python train.py --model="self-supervised audio encoder (BEST-RQ)" --dataset="short read English sentences (LibriTTS-R)" --n_mels=80 --mask_prob=0.05 --norm="batchnorm" --depths=[12] --stem="single" --widths=[192] --beta2=0.999 --eps=1e-08 --steps=10100 --batch_size=384 --lr_schedule="wsd_sqrt" --decay_fraction=0.3 --final_lr_fraction=0.05
Rows from block 6 of a small self-supervised audio encoder (BEST-RQ), named by matrix and row number. Each number is 128 + 32 x the weight over its row's rms, rounded and kept within 0 to 255. All counts start at 0.
After each channel's rows are labels from the 100 clips, of 14848, where the channel reaches its highest value: "loudest" is the band of the loudest frequency at the time of the peak. Only what is clearly more common there than usual is listed. The data: short read English sentences (LibriTTS-R). In brackets: how many of the 100.
# c30: last pointwise conv (model.blocks.6.c3.0.weight, 192x192x1), inputs 144-191

c30.59 [128 111 179 165 101  66  53 118 111 113 128 153 126 111  98 110 173 141 122 155 132 118 154 101  99 140 101 129  85 127 112  72 128  97 147  61 145  84  94 101 110  82 136  57  89  97 163 110]
loudest: 250 to 500 Hz (60)

c30.154 [ 53  43 149 135 120 164 174 159  89 137 151 131 135 144 138 102  65  94 137 141 141 126  99 168 173 130 143 118 113 177 133 150 131 124 114 146 149 102 125  36  77 115 142 117  92 148  52 135]
loudest: 250 to 500 Hz (28); 500 to 1000 Hz (25)

c30.134 [118 109 116 146  81 135 103 156  90  89  86 129 146 109  77 129 112 139 159  65 145  73 170  93  91 165 187 158 158 105 137 181 132 175 103 165 131 117 150 152 153 129 112  99 195 137 144 129]
loudest: 500 to 1000 Hz (25)

c30.19 [109 173 113  64  53 110 157  88  43 112  70 160 146 105 132 185 145 130  84 105 113  96 136  98 152 141 158 154 128 118 166 152 162 124 124 143 142 125 161 140 194 117 107 186 174  74 102  82]
loudest: 500 to 1000 Hz (57)

c30.103 [133 195 150  99 113  80 135 170 143 170 122 155 175  50 143 159 159 138 135  58 121 169 173 151 149 131 106 127  90 116  96 117 162 117  74 116 125 113  67  88  99 124 121 157 141 175 136  66]
loudest: 250 to 500 Hz (35); 500 to 1000 Hz (31)

c30.95 [146 106 181 141 119 126 172  76  99 155  67 151  79 122 147 107 169 129 117  57 161 107 186  92 153 181 100  81 185 167 171 140 144 122  83 139 164 107 144  79 103  83 113 165 136 128 129 103]
loudest: 500 to 1000 Hz (26)

c30.132 [135  83 127 135 127 135  99 122 156 131 158 107  85 136 134 117  86 132  94  97 131 144 114 127 118 136  95 155 107 112 117 141  87 105 170  96  79 164 160 170 112 118 151 142 151 144 153 101]
loudest: 250 to 500 Hz (70)

c30.93 [146 149 163 164  92 175 153 132  88 145 121 130  90 141 115 133 178 141 132  98 149 172 127  81  97 162 122 110 146 135  95 146 104 142 117 167 207  68 156 110 119 102 173 155 152 143 125 153]
loudest: 250 to 500 Hz (42)

c30.62 [164  94 165 149 189 111 114 145 105 122 122 101 113  87 198 184 179  70 105  94 147 156 120 133 116  89 103  49 134 163 131 122 188 121 121 148  45 152  78  84 134 114 108 141 143 120 108 103]
loudest: 250 to 500 Hz (35)

c30.159 [141 131 140 145 142 120 134 127  82 142 104 190  84  89  96 195 163 146 138 120 121 162  76 118 150 137 133  66  94 136 131  92 145 125 128 117 119  88 116 152 138 134 134 152  95  85  80 102]
loudest: 250 to 500 Hz (33); 500 to 1000 Hz (32)

c30.149 [ 85 151 109  92  82 128 148 100 152 163 124 136 109 107 162 167 149 105 112 138 115 160 131  83 123 137 167  66 144 134  97  81  95 131 130 165 185 103  64 150  92 141 140 129 165 103 119 131]
loudest: 500 to 1000 Hz (31); 250 to 500 Hz (27)

c30.169 [140 119 180 168 173 185 167 135  39 100  88  64 101  85 139 143 100 127 158  81 173  77  76 124  82 119 146  60 135 117 141 155 119 120 130 124  68 136 178 101 131  89  73 110  37 164  60 132]
loudest: 500 to 1000 Hz (35)

c30.105 [158 201 165 120 116 139 157  83  64  95 129  70  93  92 146 110 153 145  92 127 125 195 101  98 110 129 153  72 213 170 163  40  91 106 152 119 151  94 163 183 110 108  83  91 150 103 114 174]
loudest: 500 to 1000 Hz (28)

c30.70 [142 141 122 131  79 136 128  92  87 155 111 178  99 112 125 152 175 125 156 135 197 111 115  82 101 154 133 130 140 112 182 117 163 143 128 104 150  41 181  92 113 174 114 130 190 119 143 158]
loudest: 250 to 500 Hz (36); 500 to 1000 Hz (30)

c30.181 [137 128 161 112  95 104 134  51 155 158  70  93 118 127 138  34 166 130 127  80 110  82 124 137 107 109  96  75  79 148  88  73 145 112 139  99 115 136 169 143 119 148 146 167 186 162 135 149]
loudest: 500 to 1000 Hz (39); 1000 to 2000 Hz (26)

c30.7 [165 153 104  99  81 130 146 129 149 149 134 131 115  79 136 171 131 131  36 124  81 146 149  57 131 113 149 173 118 102 108 132  69 164 152 164 128 100 132 158 129 122 148 173 154 158 114 137]
loudest: 250 to 500 Hz (40)

c30.44 [156 162 157 129 106 151 172 100 152 190 124 150 105 179 152  97 104  97 129 102 117  97 110 159  88 120 180 129 104 174 133 172 104 120 165  67  97 182 186 182 130 122 118 106 195  79 117 177]
loudest: 250 to 500 Hz (32)

c30.20 [145 149 151 114 142 160 146 102 133 158 159 139  94 130 121 136 160 119 196 107  95 120 104 139 146 124  99 143 178 152 102 139 114 110 143 105 184 180 111  89 156 116 156 118 139  94 138 118]
loudest: 250 to 500 Hz (49)

c30.85 [155  90 144 147 134  93 122 134  76 146 150 130 189 144 137 135  95 159 153 109 161 121 158 106 158 138 126 166  70 133  81  98  80 129 101 143 135 141 112 113 179 170 145 147 124 110  88 106]
loudest: 250 to 500 Hz (45)

c30.101 [173 172 147 164 172 114  90 132  96 156 133 122 110  90 150 174  43  97 162 140  99  74  81 121 107  92 142 105 131 103  79  91 106 179  90 143 151 120 107 109 152 139 173  69 162 141 110 138]
loudest: 500 to 1000 Hz (30)

c30.109 [169  78 153 152 129  60 120 128  82 159  76 136  64  79 133 139 163 138 137  96 158  94 212 108 150 132 166 154 125  85 132  99 172 142 143 110 126  85 144 115 136 113 216 144 151  80 112 123]
loudest: 500 to 1000 Hz (29)

c30.12 [137 162  93 151 129 131 103 130  60  88 163 135 125 138  66  97 101  81 149 163 113 173 118 166  95 116  93 156 139 105 128 136 109 153 154 162  93  84  98 192 134 178  82 110 132 157 135 101]
loudest: 250 to 500 Hz (62)

c30.9 [115 127 167 121  82  79 147 150 134  81  85 110 134 130  95 147 217 188  52  85 124 152 113  61 108  77 136 139 167  45 144 138 169 144  66 144 137 116 149 144 161 152 110 117  97 173 141 137]
loudest: 250 to 500 Hz (33); 500 to 1000 Hz (28)

c30.115 [112  81 135  40 114 140 112  65 136 142 157 137 196 157 216  85 124 101 128  54 119  93  83 109 146 116 132 164 166  67 133 143  99 117  98 155 140 195 149 155 118 172 110 129 176 116 214 169]
loudest: 250 to 500 Hz (35); 500 to 1000 Hz (31)

c30.175 [118 161  91  88  53  88 100 135 187 124 152 114  48 137 196 145 151 105  81 109  79 135 106 131 161 180 126 188  82 115  97 140 122  79 130 154 113 127 116 162 131 110 113 156 174 127 160  97]
loudest: 250 to 500 Hz (38)

c30.27 [149 130 159  87  89  99 124  69 190  94  71 123 117 114 119 197 163 161 121 139  40 157 155 126 129 158 143 118  93 133  65 119 141 128 122 113 128 163 131 157 145 109 146 167 140 130 126 125]
loudest: 500 to 1000 Hz (48)

c30.86 [162  71 175  92 139 106 114  67 103 137 133 150 111 122 113 138 151  69  75 111 140  92  95  99 169  76  86  71 116 114 139  64 151 174 128 170  98 141  80  97 100 152 103 109 152 125 140 123]
loudest: 500 to 1000 Hz (41)

c30.15 [235 180 152 127 102  77 168 169 113 116 168 121 110  84 117 186 193 166  96  70 165  92 146  86 119 126 173 141 132  62 105 176 114 102 142 130 142 104 156 130 190 121 152 143 137 134 176 121]
loudest: 250 to 500 Hz (54)

c30.80 [137 151 155 103 138  69 135  90 177 155 134 123 146 104 132 115 165 137 119 160 108 187 151 200 151 113 116  46  89 170 125 107 158  78 101 135 155 127  98 200 158 131 118 113 110  89 108 128]
loudest: 250 to 500 Hz (42)

c30.110 [154 104 160 165 121  85 179 118 174 173 124 206 138 130  88  90  71 168  95 126 184 122 170 127 147 129 127 133  88 123  80 156  61 138 134 107 180 145  15 147  94 104 137 138 154 109  98 179]
loudest: 250 to 500 Hz (56)

c30.165 [153 101 149 175 114  67  85  96 113 169 144 193 150 143  85 140  86 128 106  83 103 139  99 125 108 151  66 157  63  70  48  91  69 155  72 108 132 138 108 121 143 147 143 132  65 138 152 136]
loudest: 250 to 500 Hz (27)

c30.83 [164  53 117 214 124  58 138  54 174  82 113 129 118  97 102 120 177 188  81 144 172 140 175 127 184 133  82 134 117 151  82 121 158 121 181 111  96 104  51 125 104 146  59 137 125 139  93 166]
loudest: 250 to 500 Hz (27)

c30.23 [183 100 126 118 102  56 141 130 148 123 115 103 121 137  90 113  62 101 103  94 115 148 116 115  80 118  99  83  97  91  99 133  86  79 121 117 104 156  59  80 106 116 118 101 142 124 101 130]
loudest: 250 to 500 Hz (26); 500 to 1000 Hz (25)

c30.133 [126 173 100 180 150  78 175 133 140  83 107 134 133  33 115  56 124  65  99  60 141 150 200 155 115 114 122  80 185 202 101 112 134 184  98 124 120 103 132 102 129 139 147 137 127 157 102 145]
loudest: 500 to 1000 Hz (35)

c30.32 [101 162 130  89 141 121 142 137 114 150 151 111 136 116  99  84 124 124 154 115 119 141  81  83 152 131 119 154 147 121  91 121  79 138  86 104 129  15 110 138  50 150 129 100 113 147 126 182]
loudest: 500 to 1000 Hz (32)

c30.151 [147 139 138 134 164 156 119 126  92  95 138  99  80 110 175 127 110 103 128 173 193 118  73  86 103 144 102 108 144 110 126 170 107 166 136 135 102  71  63 137  86 152 124  95 152  87 106 162]
loudest: 500 to 1000 Hz (42)

c30.170 [142 168 164  72  77  91  92 129 145 173  92 175 116 126 133  76 181 175 136 125  95 121 103  66  88 157 162 147 171 112 180 102 167 104  83  94 133  75 159 135  96  81  84 139 142  87 137  86]
loudest: 500 to 1000 Hz (26)

c30.6 [160 119 155 101 121 110 164 156 135 110 162 130 123 121 118 132 148 146 143 149 160  97 111 117 123 151 162 124 161  90 112 106 104 139 122 153 148  89 135  84 172 145 186 100 121  75 101 113]
loudest: 250 to 500 Hz (38)

c30.184 [171 148 132 104  88  72  89 134 161 178 142 147 122 144 135 112  94 147 117  69  95 117  79 120 112 144 122  90 105  90  80 150  55  59 167 119 217 162  91 179 131 179 101 166  75 139 150 142]
loudest: 250 to 500 Hz (45)

c30.54 [155 144 184  60  61  71 150 131  83 181 130 135 169 108 155 166 114  86 119  36 101 160 118 104 140 141 137 107 105 129  68 121  80 112  82 101 175 123 110 137 110 161 112 160 134 145 126 133]
loudest: 250 to 500 Hz (55)

c30.69 [145 122 138 126  67 139 125  72 157 122  97 136  62 157 140 107 159 172  85  95 131 137 155 136 139 113 118 100  66  91 110 153 112  77 159 119  98 191 148 139 144 106  93 130  80 143 137 118]
loudest: 250 to 500 Hz (55)

c30.40 [117 134 107 128 122  87  83 163 107 101 101 127  47 121  92 102 136 135 149 159  84  99  93 125  56 159  94 130 140 168 147 182 163 103 106  77 104  36 111  85 159  49 175 156 170 113 114  88]
loudest: 250 to 500 Hz (57)

c30.112 [125 173 117 117  83  79 119 119 121  99 133  88  74 122 108 104 122 112 153 137  76 112 144  58 104 111 112 182  60  70 129 182 157  86 125 143 136 115  84 187 154 145 130 105 142 133 122 101]
loudest: 500 to 1000 Hz (54)

c30.39 [115 117 139 109 114 112 117 101 145 106 123 115 157 101 188 115 101 100 102 153 184 145 109 159 119 138 102 115  96 134  73 143 131  40 111 112 152 143  56 115  98 127 132 134 127 110 133 115]
loudest: 250 to 500 Hz (33); 500 to 1000 Hz (25)

c30.8 [150 119 141 125  56  91 182 196 163 168 144 173 128  80 112 103  85 140 150  53 126 168  78 161  95 163 110 155 154 137 126 164 126 145  71 135 195  69 128 105 114 105 148 154 120 159 155 148]
loudest: 250 to 500 Hz (38); 500 to 1000 Hz (29)

c30.10 [ 97 106 166 128 134 107 147  82 118 104 158  77 166 141 183  69  99  75 125  95  92 136 140 164 169 100 109  84 119 158  98 123 120  87  55 143 157 171  79 137 150 145  93 135 112 195  93  75]
loudest: 250 to 500 Hz (40)

c30.2 [175 124 166 120 121 117  88 125 111 127 104 153 110 163 137 112 102 115  98  93 135  66 130 140 149 136 187  94 132 133 111 192 134  78  84  81  89 175  98 101 145  91 132 134 133 115  92 105]
loudest: 250 to 500 Hz (62); 500 to 1000 Hz (31)

c30.68 [146 161 171 137 149 127 140 133 185 136 180 109  62  75 133 132 177 112 153 140 123  80 111 118 146 129 167 106 104  99  87 109 160 150 113 172 150 132 137 106 113 104 135 140 133  72 145 104]
loudest: 500 to 1000 Hz (29); 250 to 500 Hz (27)

c30.189 [192  79 168  94  92 156  76   8 103  92  83 110  88 167 119  93  95 126  90 120 170  63  46 132 137 145 151 199  97 123 156 185 125  92 122 104 120 171 117 131 123 156  70 151 199 162 121 175]
loudest: 250 to 500 Hz (71)