From a checkpoint of a small self-supervised audio encoder (BEST-RQ): mfcc input, arch ecapa_tdnn.
Rows from block 9 of a small self-supervised audio encoder (BEST-RQ), named by matrix and row number. Each number is 500 + 50 x the weight over its row's rms, rounded and kept within 0 to 999. All counts start at 0. Numbers have three digits each.
Before each channel's rows are labels from the 100 clips, of 14848, where the channel reaches its highest value: "top examples" is what is common among them. Only what is clearly more common there than usual is listed. The data: short read English sentences (LibriTTS-R). In brackets: how many of the 100.
# c30: last pointwise conv (model.blocks.9.c3.0.weight, 192x192x1), inputs 64-127

top examples: voice: male (84)
c30.109:500616475508454504540550434550488514474401550550492410499546556452458593394482517527556480519475457490545489557606504580519430498456529515527434496557478484481502501485542516499519537500510469

top examples: the word "said" (38)
c30.97:458532524493544475507450535524455465516504525537500532450499485544522452504512501550506502531443467419422449502512479443489613450509517497601367481479475456529564541495487522517454463517512518

top examples: voice: female (97)
c30.30:465482453472500419486530499479485586512589383513470448529480541512383498393612428459466480514571528510563477508422417497481455512481465567483486523543455454528532541477509544527423511487483427

top examples: the word "i" (41)
c30.159:556539552508540421566504558501495520579532494407551585540395462466510464471436486512532557498610506532441673548550496550523677520492486410350475530487501538580529601476603537528519508628538436

top examples: voice: male (76)
c30.163:541523572470504474440506460558562427544569479388559484451547498518514497484490443500514488487494481513583516479518555510480516454599522459443465479554523450380615466482439517404484534517504570

top examples: voice: female (98)
c30.85:565428468504472466482400522499520576516490567471462490423610475477449597502495600487552507466532570496585466557540540575459434517444529506519527492490393500525555513547535560588491470507572476

top examples: voice: female (99)
c30.75:475472554525583471450491537521500435542420476481507430455576465646484439459490420421504470454473479501536545550548451492552536490494485521465430431561463485578480595523484449468471521607564462

top examples: voice: male (94)
c30.17:524427520455488500459526544465480481506506473452487480536578550528544550434386522462500446560465483513534589557553510555448476484537546478514460519515478609419441587486576454472398447461502477

top examples: voice: female (94)
c30.32:539510401582434468435505542491407539546477432507481496527483503448512529561475490498486567550594560554548493477585629519489450478496565500491605599457571591453609424488528572506561486484528474

top examples: voice: female (87)
c30.106:514475507525495537532524495525533451449526469427513435463525539603506500532553578536498516428518494510571450429571527536488576426482558407514502559578440432378633391467530458453505468429481457

top examples: the word "i" (44)
c30.120:471502561484563365475450528516490520572501535502527454473515510491529524471520443486519407469549549429477441427515454481565533493535566521486551438485498492510447603511541409490534496531581526

top examples: the word "said" (28)
c30.112:523540404543381487468508446502522426489503520427573473497496506434468511437514430486463465511511521521509569486464485439381580573500487538636474502499516539477483512538492520604541489573446581

top examples: voice: male (79)
c30.98:503464519440551479560501521559492445487523544433489524450594510494574548567489530504472499463424479524449466458537575524588527566485502510498447543520484524432571382628545474607520527477500629

top examples: voice: male (96)
c30.83:453557451488443468471543440569512441490465496386507513443487451500510434473512477448524468513517566490580528449541408443510482490574535447482453428517505513470480478473513477517532465557380513

top examples: voice: male (80)
c30.189:590521487423504435412532481481404454495476535515557545523512535565599393473479510415557567551564447451464589496522568437535466499560474484523489448557552600468468492525480449546465531490504472

top examples: voice: female (88)
c30.53:548523487483463505592463485513534477493414516434594483392470503546462472464514488502426521433468590543481526535525560503526541428532495521489500485468464513481616409509496520579434447427542561

top examples: voice: male (80)
c30.54:509539498625562513419562454516426525485487489550522600454554507580456554468582461464509578530487539479484506447501549472525464543526494521495518477513538508466513489495415489569518553497497570

top examples: voice: female (87)
c30.175:562422490445495478407466472487423519497453567512519554544484535552514567504564373442487503485540535542489516576503414524516564550490476401515466446423495504577514472483455521419516522446507407

top examples: voice: female (96)
c30.135:550523574478546482488553540597527520553511498466512355354595492583501521485589470578514491566496545495541472552460523430544478536452607446553498482506476527490520535424518524551495483589570437

top examples: voice: male (79)
c30.188:457546421536529481579531482508474534468452453428539481542517485505535499394497575559472517453453409455484550577532598495485587515463480611406417473511391504467522468471476498455453542529596496

top examples: voice: female (85)
c30.60:558392448520563426444581504532420523428447510558523530526501538525445472615493511472511466466510394502506493459464501521447565441463513343414492504504490470516554403490492485528536506561482524

top examples: the word "said" (29)
c30.131:514570468522387440511503348529468519441467501487536517540567458538393529445528487419457549473479598377601442486529516516437488534443565535614516480495445505488505403496434478477458546581485551

top examples: voice: female (83)
c30.50:523584502471411540494522519473439510497408459596567480513390505468520478411466490482476527539417462438480438550469450607563510436498596507528533500461511524384544487472503495545499567458536589

top examples: voice: male (88)
c30.154:536457525529437453476495493531425584524380576483529508512536562410512478504504466500509522491546574517505521506482527350397538396528592536426583540451439584488505513483467512502449531472584585

top examples: voice: female (82)
c30.6:505573478547534497566483529460465515520539507501567457489494510517571486516513568527514448450424499473442547517427618481450479471474586486435584484463488498428571429448465471484513478586552386

top examples: voice: male (85)
c30.77:487466476451495488420463451494590522459546537524516421479536458445483431436537440505466483482430515463495617608559503518392489477559507448511521497471587506549471527560508454483498556524507469

top examples: voice: male (98)
c30.152:521485505609543457547522488462510400536455488493470412533500541502560514492512512572534486491481389464425439531480507468439457505481459505474520514490541512397482562458506541537557514443512462

top examples: voice: female (96)
c30.156:537437487518506447450535518445436495572533475546433568456516501466486498428464476482566502396551520571492435543482486488457460451388576549527512513423562509576475519527523574522539535513514506