Rows from block 4, named by matrix and row number. Each number is 500 + 50 x the weight over the matrix's rms, rounded and kept within 0 to 999. All counts start at 0. Numbers have three digits each.
# fc2: squeeze-excite expand (model.blocks.4.se.fc2.weight, 192x24), inputs 0-23
fc2.0:502494397498433432490463400388468460525513458427490417506555488509490464
fc2.1:489441402459532553497471508542459559512451499515504505509466492518521437
fc2.2:502451511423517538498564523413484503430435449444463401499341512397562515
fc2.3:500479525514540432492576458449465433457540494495473444499507438489512447
fc2.4:497508466552462425494459481327472464532556453379409431491534451523615511
fc2.5:519467469448497561498437431517463490459546462502512488512467484461595455
fc2.6:510471421447409402503480289454405456442473376466465501493437477412503423
fc2.7:512444465452457516500540493512455419449433521465508539501504475452342503
fc2.8:495474463412516485501410475443432406468530490438483491492490442478494441
fc2.9:498501505466409429498495416415477508480475358455491481503471501460530467
fc2.10:480498541469517441504495506500494467480455506486529408504469501488435438
fc2.11:506496484459457486494423455383462461466549501357449439498468467479567511
fc2.12:506495504508455505491535487429447501463528469468458499498497421511447475
fc2.13:501455448546501507500547526472484518521470426482514481508515479504526451
fc2.14:503462437408456463497438495398429488500515475452465466492482401501499421
fc2.15:519326418413504503493537499422465456535481499513498534502464476492495434
fc2.16:505478469486504508509505464521479496504504504508490519504479445470501497
fc2.17:510473512494491532492477514527499462467438503513462482501459490453372465
fc2.18:509384459416510553495407588453482472504443531504483480500428501461491512
fc2.19:520534513479432504498440534406457463467478328408504446505527469492446425
fc2.20:506495450468469528494422488376438530500549425441496378503548444529509434
fc2.21:495430450424449438498420516410436410471449440437450404500448430442387403
fc2.22:502501484469351483499513381490489479481481414465493510492474535435493528
fc2.23:482503485465412519502441483470494502430467397405502450494465523482562539
fc2.24:489489483560512464507535590477472523486429492500419491499501479466482484
fc2.25:528506524529503432503565534385478474446409412441441389493480520458347442
fc2.26:493514501532434468500597524414499466423494432406443385504458539423534536
fc2.27:488457461408435597506486483508471476469507430448530543501448486468527460
fc2.28:501484490450534398504462489494470497469477468497486459498478472509426452
fc2.29:500523511530398516493499471457495456507295486469468520486418520437447507
fc2.30:508520451453477401493546531403460434509570468388476509493555494537481378
fc2.31:499384427454507538500352540500466457477482519489494523491458462463431484
fc2.32:496495501545490453497510544494476445401351533451412490506433452400430534
fc2.33:513411434472560444506475342562446570485422504541522501499473461501465438
fc2.34:505451503481490456506537520490486524482488487506478534492479442473534480
fc2.35:488550524517427466497576521430476454451516476419470408504526486501523510
fc2.36:477476492489449565503486472536489497507473532512504539499443517446535569
fc2.37:488507522501478461497470446457485458441386411437473391505485533476355406
fc2.38:479454481417506455501477515522489531489537449510494477506423525482445357
fc2.39:509411460473562440501491502558484553507378517541531524495391489490413506
fc2.40:510478461548493442493497356404431494476575474475426448500557451536533492
fc2.41:491439430456395492502541486356428436480442347424439374501460465425465421
fc2.42:504545542506380453497498479382495409459443441403508437507453501460509528
fc2.43:488488484468449526501500437406484543457571312392520447508499497506506506
fc2.44:511520525554470397496569489375458530509541377379463465494528456555518443
fc2.45:479453449339434620504522566447447483465581521431513533504430469427633530
fc2.46:495506439403466506502521469430433447456507443450546449496490499474494406
fc2.47:490492476464365380497438456472466470459517434442495444508491477463390530
fc2.48:492477473462509481504464495458442472499551516480454533507468419496457451
fc2.49:504444428409449341493400515403407494505569445424478420499484372501507367
fc2.50:484488529485446514503431528375525441482463494443541338499365542395519582
fc2.51:520515495465417529497506456477477455462503419456545462495496517449448499
fc2.52:504531501469519530500544567479505487501571492497497507512487486484541524
fc2.53:504492543491461488508439503396485432440530430429489406498413457432471522
fc2.54:468458368383550451496408547405435538529546477493507503498507410548464330
fc2.55:478503492488286556500460365300488443491505372354476338500478551439579573
fc2.56:482394476371457597499385516507485493475482499504543510503386513401520501
fc2.57:498429416432443476498498485443453438458465425462517560497470477418534421
fc2.58:502428441423484456500474438505458506499409497497528520494461494454540480
fc2.59:504530506552440455502613458337455470487583395447397383502512473509560456
fc2.60:499436477436512580511482564554489493443426557510471533502382472419435530
fc2.61:499460489475436429495516444366453478458489460445462411501420447474456538
fc2.62:548563498554464442505494475383477511516499451462454408499539496539494441
fc2.63:506453484534535428491365541398471478507509488509440452505477453491528494
fc2.64:508528451406414456507472471511465476468553439460496517507473479456589453
fc2.65:515396413426481517504491447546463495459433514481533544504428513448430478
fc2.66:521435436466464496504507455575457444403444543486413526500460495395360526
fc2.67:509480462448500436499523504514470478475493500471442509503458505437554470
fc2.68:512499492516425477503474361334485533534452382410478364501495490499616515
fc2.69:520519501493442511499474512454487445459566533435444446503477510491438539
fc2.70:512413451499481538500475474522478457477438532502439496500442465420463509
fc2.71:495472460453524460498392566546497525521545553521502536496490458538465485
fc2.72:499443425439484513496501447507465512485547512498503499499435443471491492
fc2.73:503439503470535469494480519526510517509418540535516511495460525495514492
fc2.74:513456420543431414499513396484451512481473432487459473509500476489482425
fc2.75:520496470430437549506522533461490483451576375406520404483470504458523484
fc2.76:505473507475488328500551515369462496481521531464443465496432392474499490
fc2.77:530539517469402494516557484478532467508495411453572480501477591461529503
fc2.78:537513531553427458504555492473494394488411473427465397494513513483506519
fc2.79:533490534523456472500507557492542387445386520492474457501436521406482530
fc2.80:508555525482386541502547435501504448396437456441478439505381552364526549
fc2.81:538507510546500563492526450425489434475464443461468508490513507480507517
fc2.82:507480419414451515497444454502460502511526468486520545497444488473542461
fc2.83:490429436485426516497547375573459564490484455539462563497439502453526429
fc2.84:492421454550486445494557491521451577513506456510382494502461445507520474
fc2.85:490454507499434537498515452493464467441484459460475481497427451454459507
fc2.86:481502483407513429498430479559495518493506536494522513491478474511474445
fc2.87:471460472488479467499390545432473464481498506471450470495504476481406477
fc2.88:499443492405490545505509524506487455453429477491540493508432592391554471
fc2.89:487551546506443473504496430373481394458521477415515447503523474492492457
fc2.90:480472460468520377495426525477468477500562545496453524495488446514465477
fc2.91:480526518503461394508509470469490491492501475460482441505476498489523466
fc2.92:489501498494514484503419509445495508479468490472510448490459527494515489
fc2.93:520517498474429512495595391548470540475479424491502564503451531465506437
fc2.94:487541448383470562500420439565446509462610493484524530512528486512522460
fc2.95:499480522537552491494569505491485445428464567491445433503508490481472538
fc2.96:514442529502507554501527485538506538501470483546499524502506528470498514
fc2.97:524473469490506459505427463498474419484445528483506459481487482471463503
fc2.98:491433496440530562502397514382455449442406531483481396501450420428555477
fc2.99:471510392446469444494396338486414516517610427446498522503585454578517360
fc2.100:505478513448457557499475542491512383419447460486493443496426537378400534
fc2.101:487485501522462558493496490431487436468389502458441427497442489448495525
fc2.102:478493429443458542504458420491453521482564378432513492507521490509466445
fc2.103:504446465491406606493422444450435482423496371433429427495491479477487447
fc2.104:480470458448484549499456430516454526473492470489501498501492460499453449
fc2.105:501456444480503431509589409521445521428460486493502470498472485465449437
fc2.106:501515503520396460500525505412465409459483478365434397502504499460520499
fc2.107:502521454431437576503362443568450503475551428457525558500550487535528460
fc2.108:492487480500504528499482483461481508501441486492523477500502512496532494
fc2.109:499519483479505405501547484378476443516529467460552419506536494507532438
fc2.110:498443438485493525500424539484457462496499524478466512498513437497390507
fc2.111:476425484475530482508442582431504462547415452494556424501457506488396420
fc2.112:517540494551428416491541556429488450504506498459452436499538476500535484
fc2.113:509528483509323501494539361410479437496508415433527429505500492489536482
fc2.114:480490513478459497504438457426492495493476398466538513497446472455568480
fc2.115:502507519500512483503466571472487458445539478459458471505481499483495430
fc2.116:490541479434454545500563475453484472484494441458542479505554549495530524
fc2.117:502468475535476534498500493537495549498465545532440547497458489482587559
fc2.118:524383504510506580500353485463461509436416534496408461494424471486551539
fc2.119:473557541493544518500502518480496493466512445501500398503498530490495436
fc2.120:487432488442505501501444475493471533480489484517542441502419469483506481
fc2.121:514456511468455568501531513548495494475495512507470530502460476456498505
fc2.122:487370520434480550499525552500514478459570505502483484497377514413638558
fc2.123:516485453497434451496599476320428479399584354350394363492491451486512509
fc2.124:481462452449420483492516479464475482500551419449530463497462522453596417
fc2.125:511486445489481524502604510500471486489485493477471533497503481486499511
fc2.126:499530494442548523495424506430486380423522518449510348499457506446555474
fc2.127:515528486534413400507471460466475533486575421444416457494577502524497467
fc2.128:516349510456572548498480564476486387484491563506487474483359442449472518
fc2.129:515456516496577452511507605417475413419458609446414422495421422440473532
fc2.130:552438485480482614504569558434490376508459508482525509494448482391574537
fc2.131:487468501456550461503561519411463515479509449472468447508490480526491474
fc2.132:486396491516519457498557572519494489516407536514456524503412435482389457
fc2.133:484442456436490525504409551443447502484438486482480464505448483466450418
fc2.134:488485423452548392502456448460425535494584416468454500503551455549498395
fc2.135:496439383452546410507404536503476534543599464512501537500577438550552407
fc2.136:492523463392457457492498503518457461477575452449563448503535461510412345
fc2.137:501483477532494509500539379446486442506525491469475488504531482498454485
fc2.138:492415422436487437500343440484423518494456462481476508502454374487490467
fc2.139:496526487487286587489603425459474561445446327414464550509425537394624528
fc2.140:539518531482438554491574500482508510462473540469454483508374550410585586
fc2.141:503341449505489410497404566510476491491363497495439565493431485428463428
fc2.142:508520468479453575501445520472460462451481479423451530506482494453533504
fc2.143:491376471460551396499483474354442447506440428470565390499493386522441426
fc2.144:475435521545505528495554521525516516508388549542439544499439509439551526
fc2.145:491430483536411424492545407317432509514519449457424368510491418524456433
fc2.146:497475485462444466501472437368424461391546420409445332502427460474493493
fc2.147:496500486513484339495498474380475441501484451466493436501519461493495477
fc2.148:508379417511546451491547451568426536443383504531449497500476436463381440
fc2.149:526507493487430500497553451403473497486567417442480445504446483493514485
fc2.150:488491475532417479502495450502484539459462435423399451491498510457556528
fc2.151:507436469488412509503408483487458483458524493476483481496405476396512519
fc2.152:491500483411392501497538475486472449438498500452487525497358491334550561
fc2.153:490509489495477427500530485455458462486486503461477447498485464464507468
fc2.154:492465515564492437500583472455441491462469420417406386501534446503359429
fc2.155:487481396419359511508452386440426508533563417435514545502509447489651414
fc2.156:480554505537425453493445545396493511472524356388450366505536501516515526
fc2.157:509456490437464493492510524490484464510469510474472486500464493453492515
fc2.158:503446497535519482498564553457474382433407524463429487497410486365463487
fc2.159:491379459504529524495565473491460509441531506517404497499447435453531523
fc2.160:497532551499464452510536522502516483472507513477483516497503548462568510
fc2.161:492494481546461452500431450443477504534500407461452435501556504527492412
fc2.162:500427411411424562500344404413451520481538443440526446504415494452614517
fc2.163:514498511528571422507593534463480496485466514512423488500501467511410480
fc2.164:489373425409548509504469513477466517500508482528488477498503450511558449
fc2.165:524507427473445427495447393461475456545573467421500471500556478525571402
fc2.166:508454506437479533495487525468446417441529462444484455510478464471446453
fc2.167:519495460508500450504535363487427491511543474457454473500572416571392416
fc2.168:502464511594469529494709464526471566515475467522405550496536462497450459
fc2.169:473516490489482480492552435559479534510414459524510513497514549506407454
fc2.170:459472491408560416503388494548453500441430520489534507508470483506381401
fc2.171:504528510549324481513495420481467451482451505461495491501518491491373472
fc2.172:472520489494396443493548421468465483456494430410482467500517515475481489
fc2.173:515414479524536462492483444452458516498451413503433449501511462518440404
fc2.174:497422469523533485503462512534462558501405497541473571504505455492452439
fc2.175:510436526476468476495520535471490459466463497478454480503405514421424526
fc2.176:505446455437464443501469504473433557468505462479465451501454467529529394
fc2.177:493499464480484369501496359453461465434353436430468404504384545423502491
fc2.178:499434465410443485505535449540434516464356482483462538497362490417368459
fc2.179:506432504501516485496415505480505455511438484507517419498466492464420436
fc2.180:523526486495449467509449491531480523478577492484440480504470505446547523
fc2.181:506474538546553485510624591431456394418465520443435406495466442451474459
fc2.182:485507480464431445503558421488470443449422486467504507500481553425479472
fc2.183:511470477430496601496524472564504493429457503508584466499408556408459542
fc2.184:490487481426453569504562470562476510450443490509522557501458498419430490
fc2.185:486510509455466505504510498349484402436422395402531378494453507463497468
fc2.186:530520514516407458493586465389452536460614425404437436496537494518467495
fc2.187:482460462504459516496544597469464518462493509473375552495409428486477509
fc2.188:485542521456546496492589548455451498433442465478497459501512452515497406
fc2.189:513534518483404547498462556448508392437424447441474391501434508413495553
fc2.190:503523514480464438496551432473484514493508415479543458491506504522419443
fc2.191:511486423550467453496499438569453630504417495538421584496523475527482480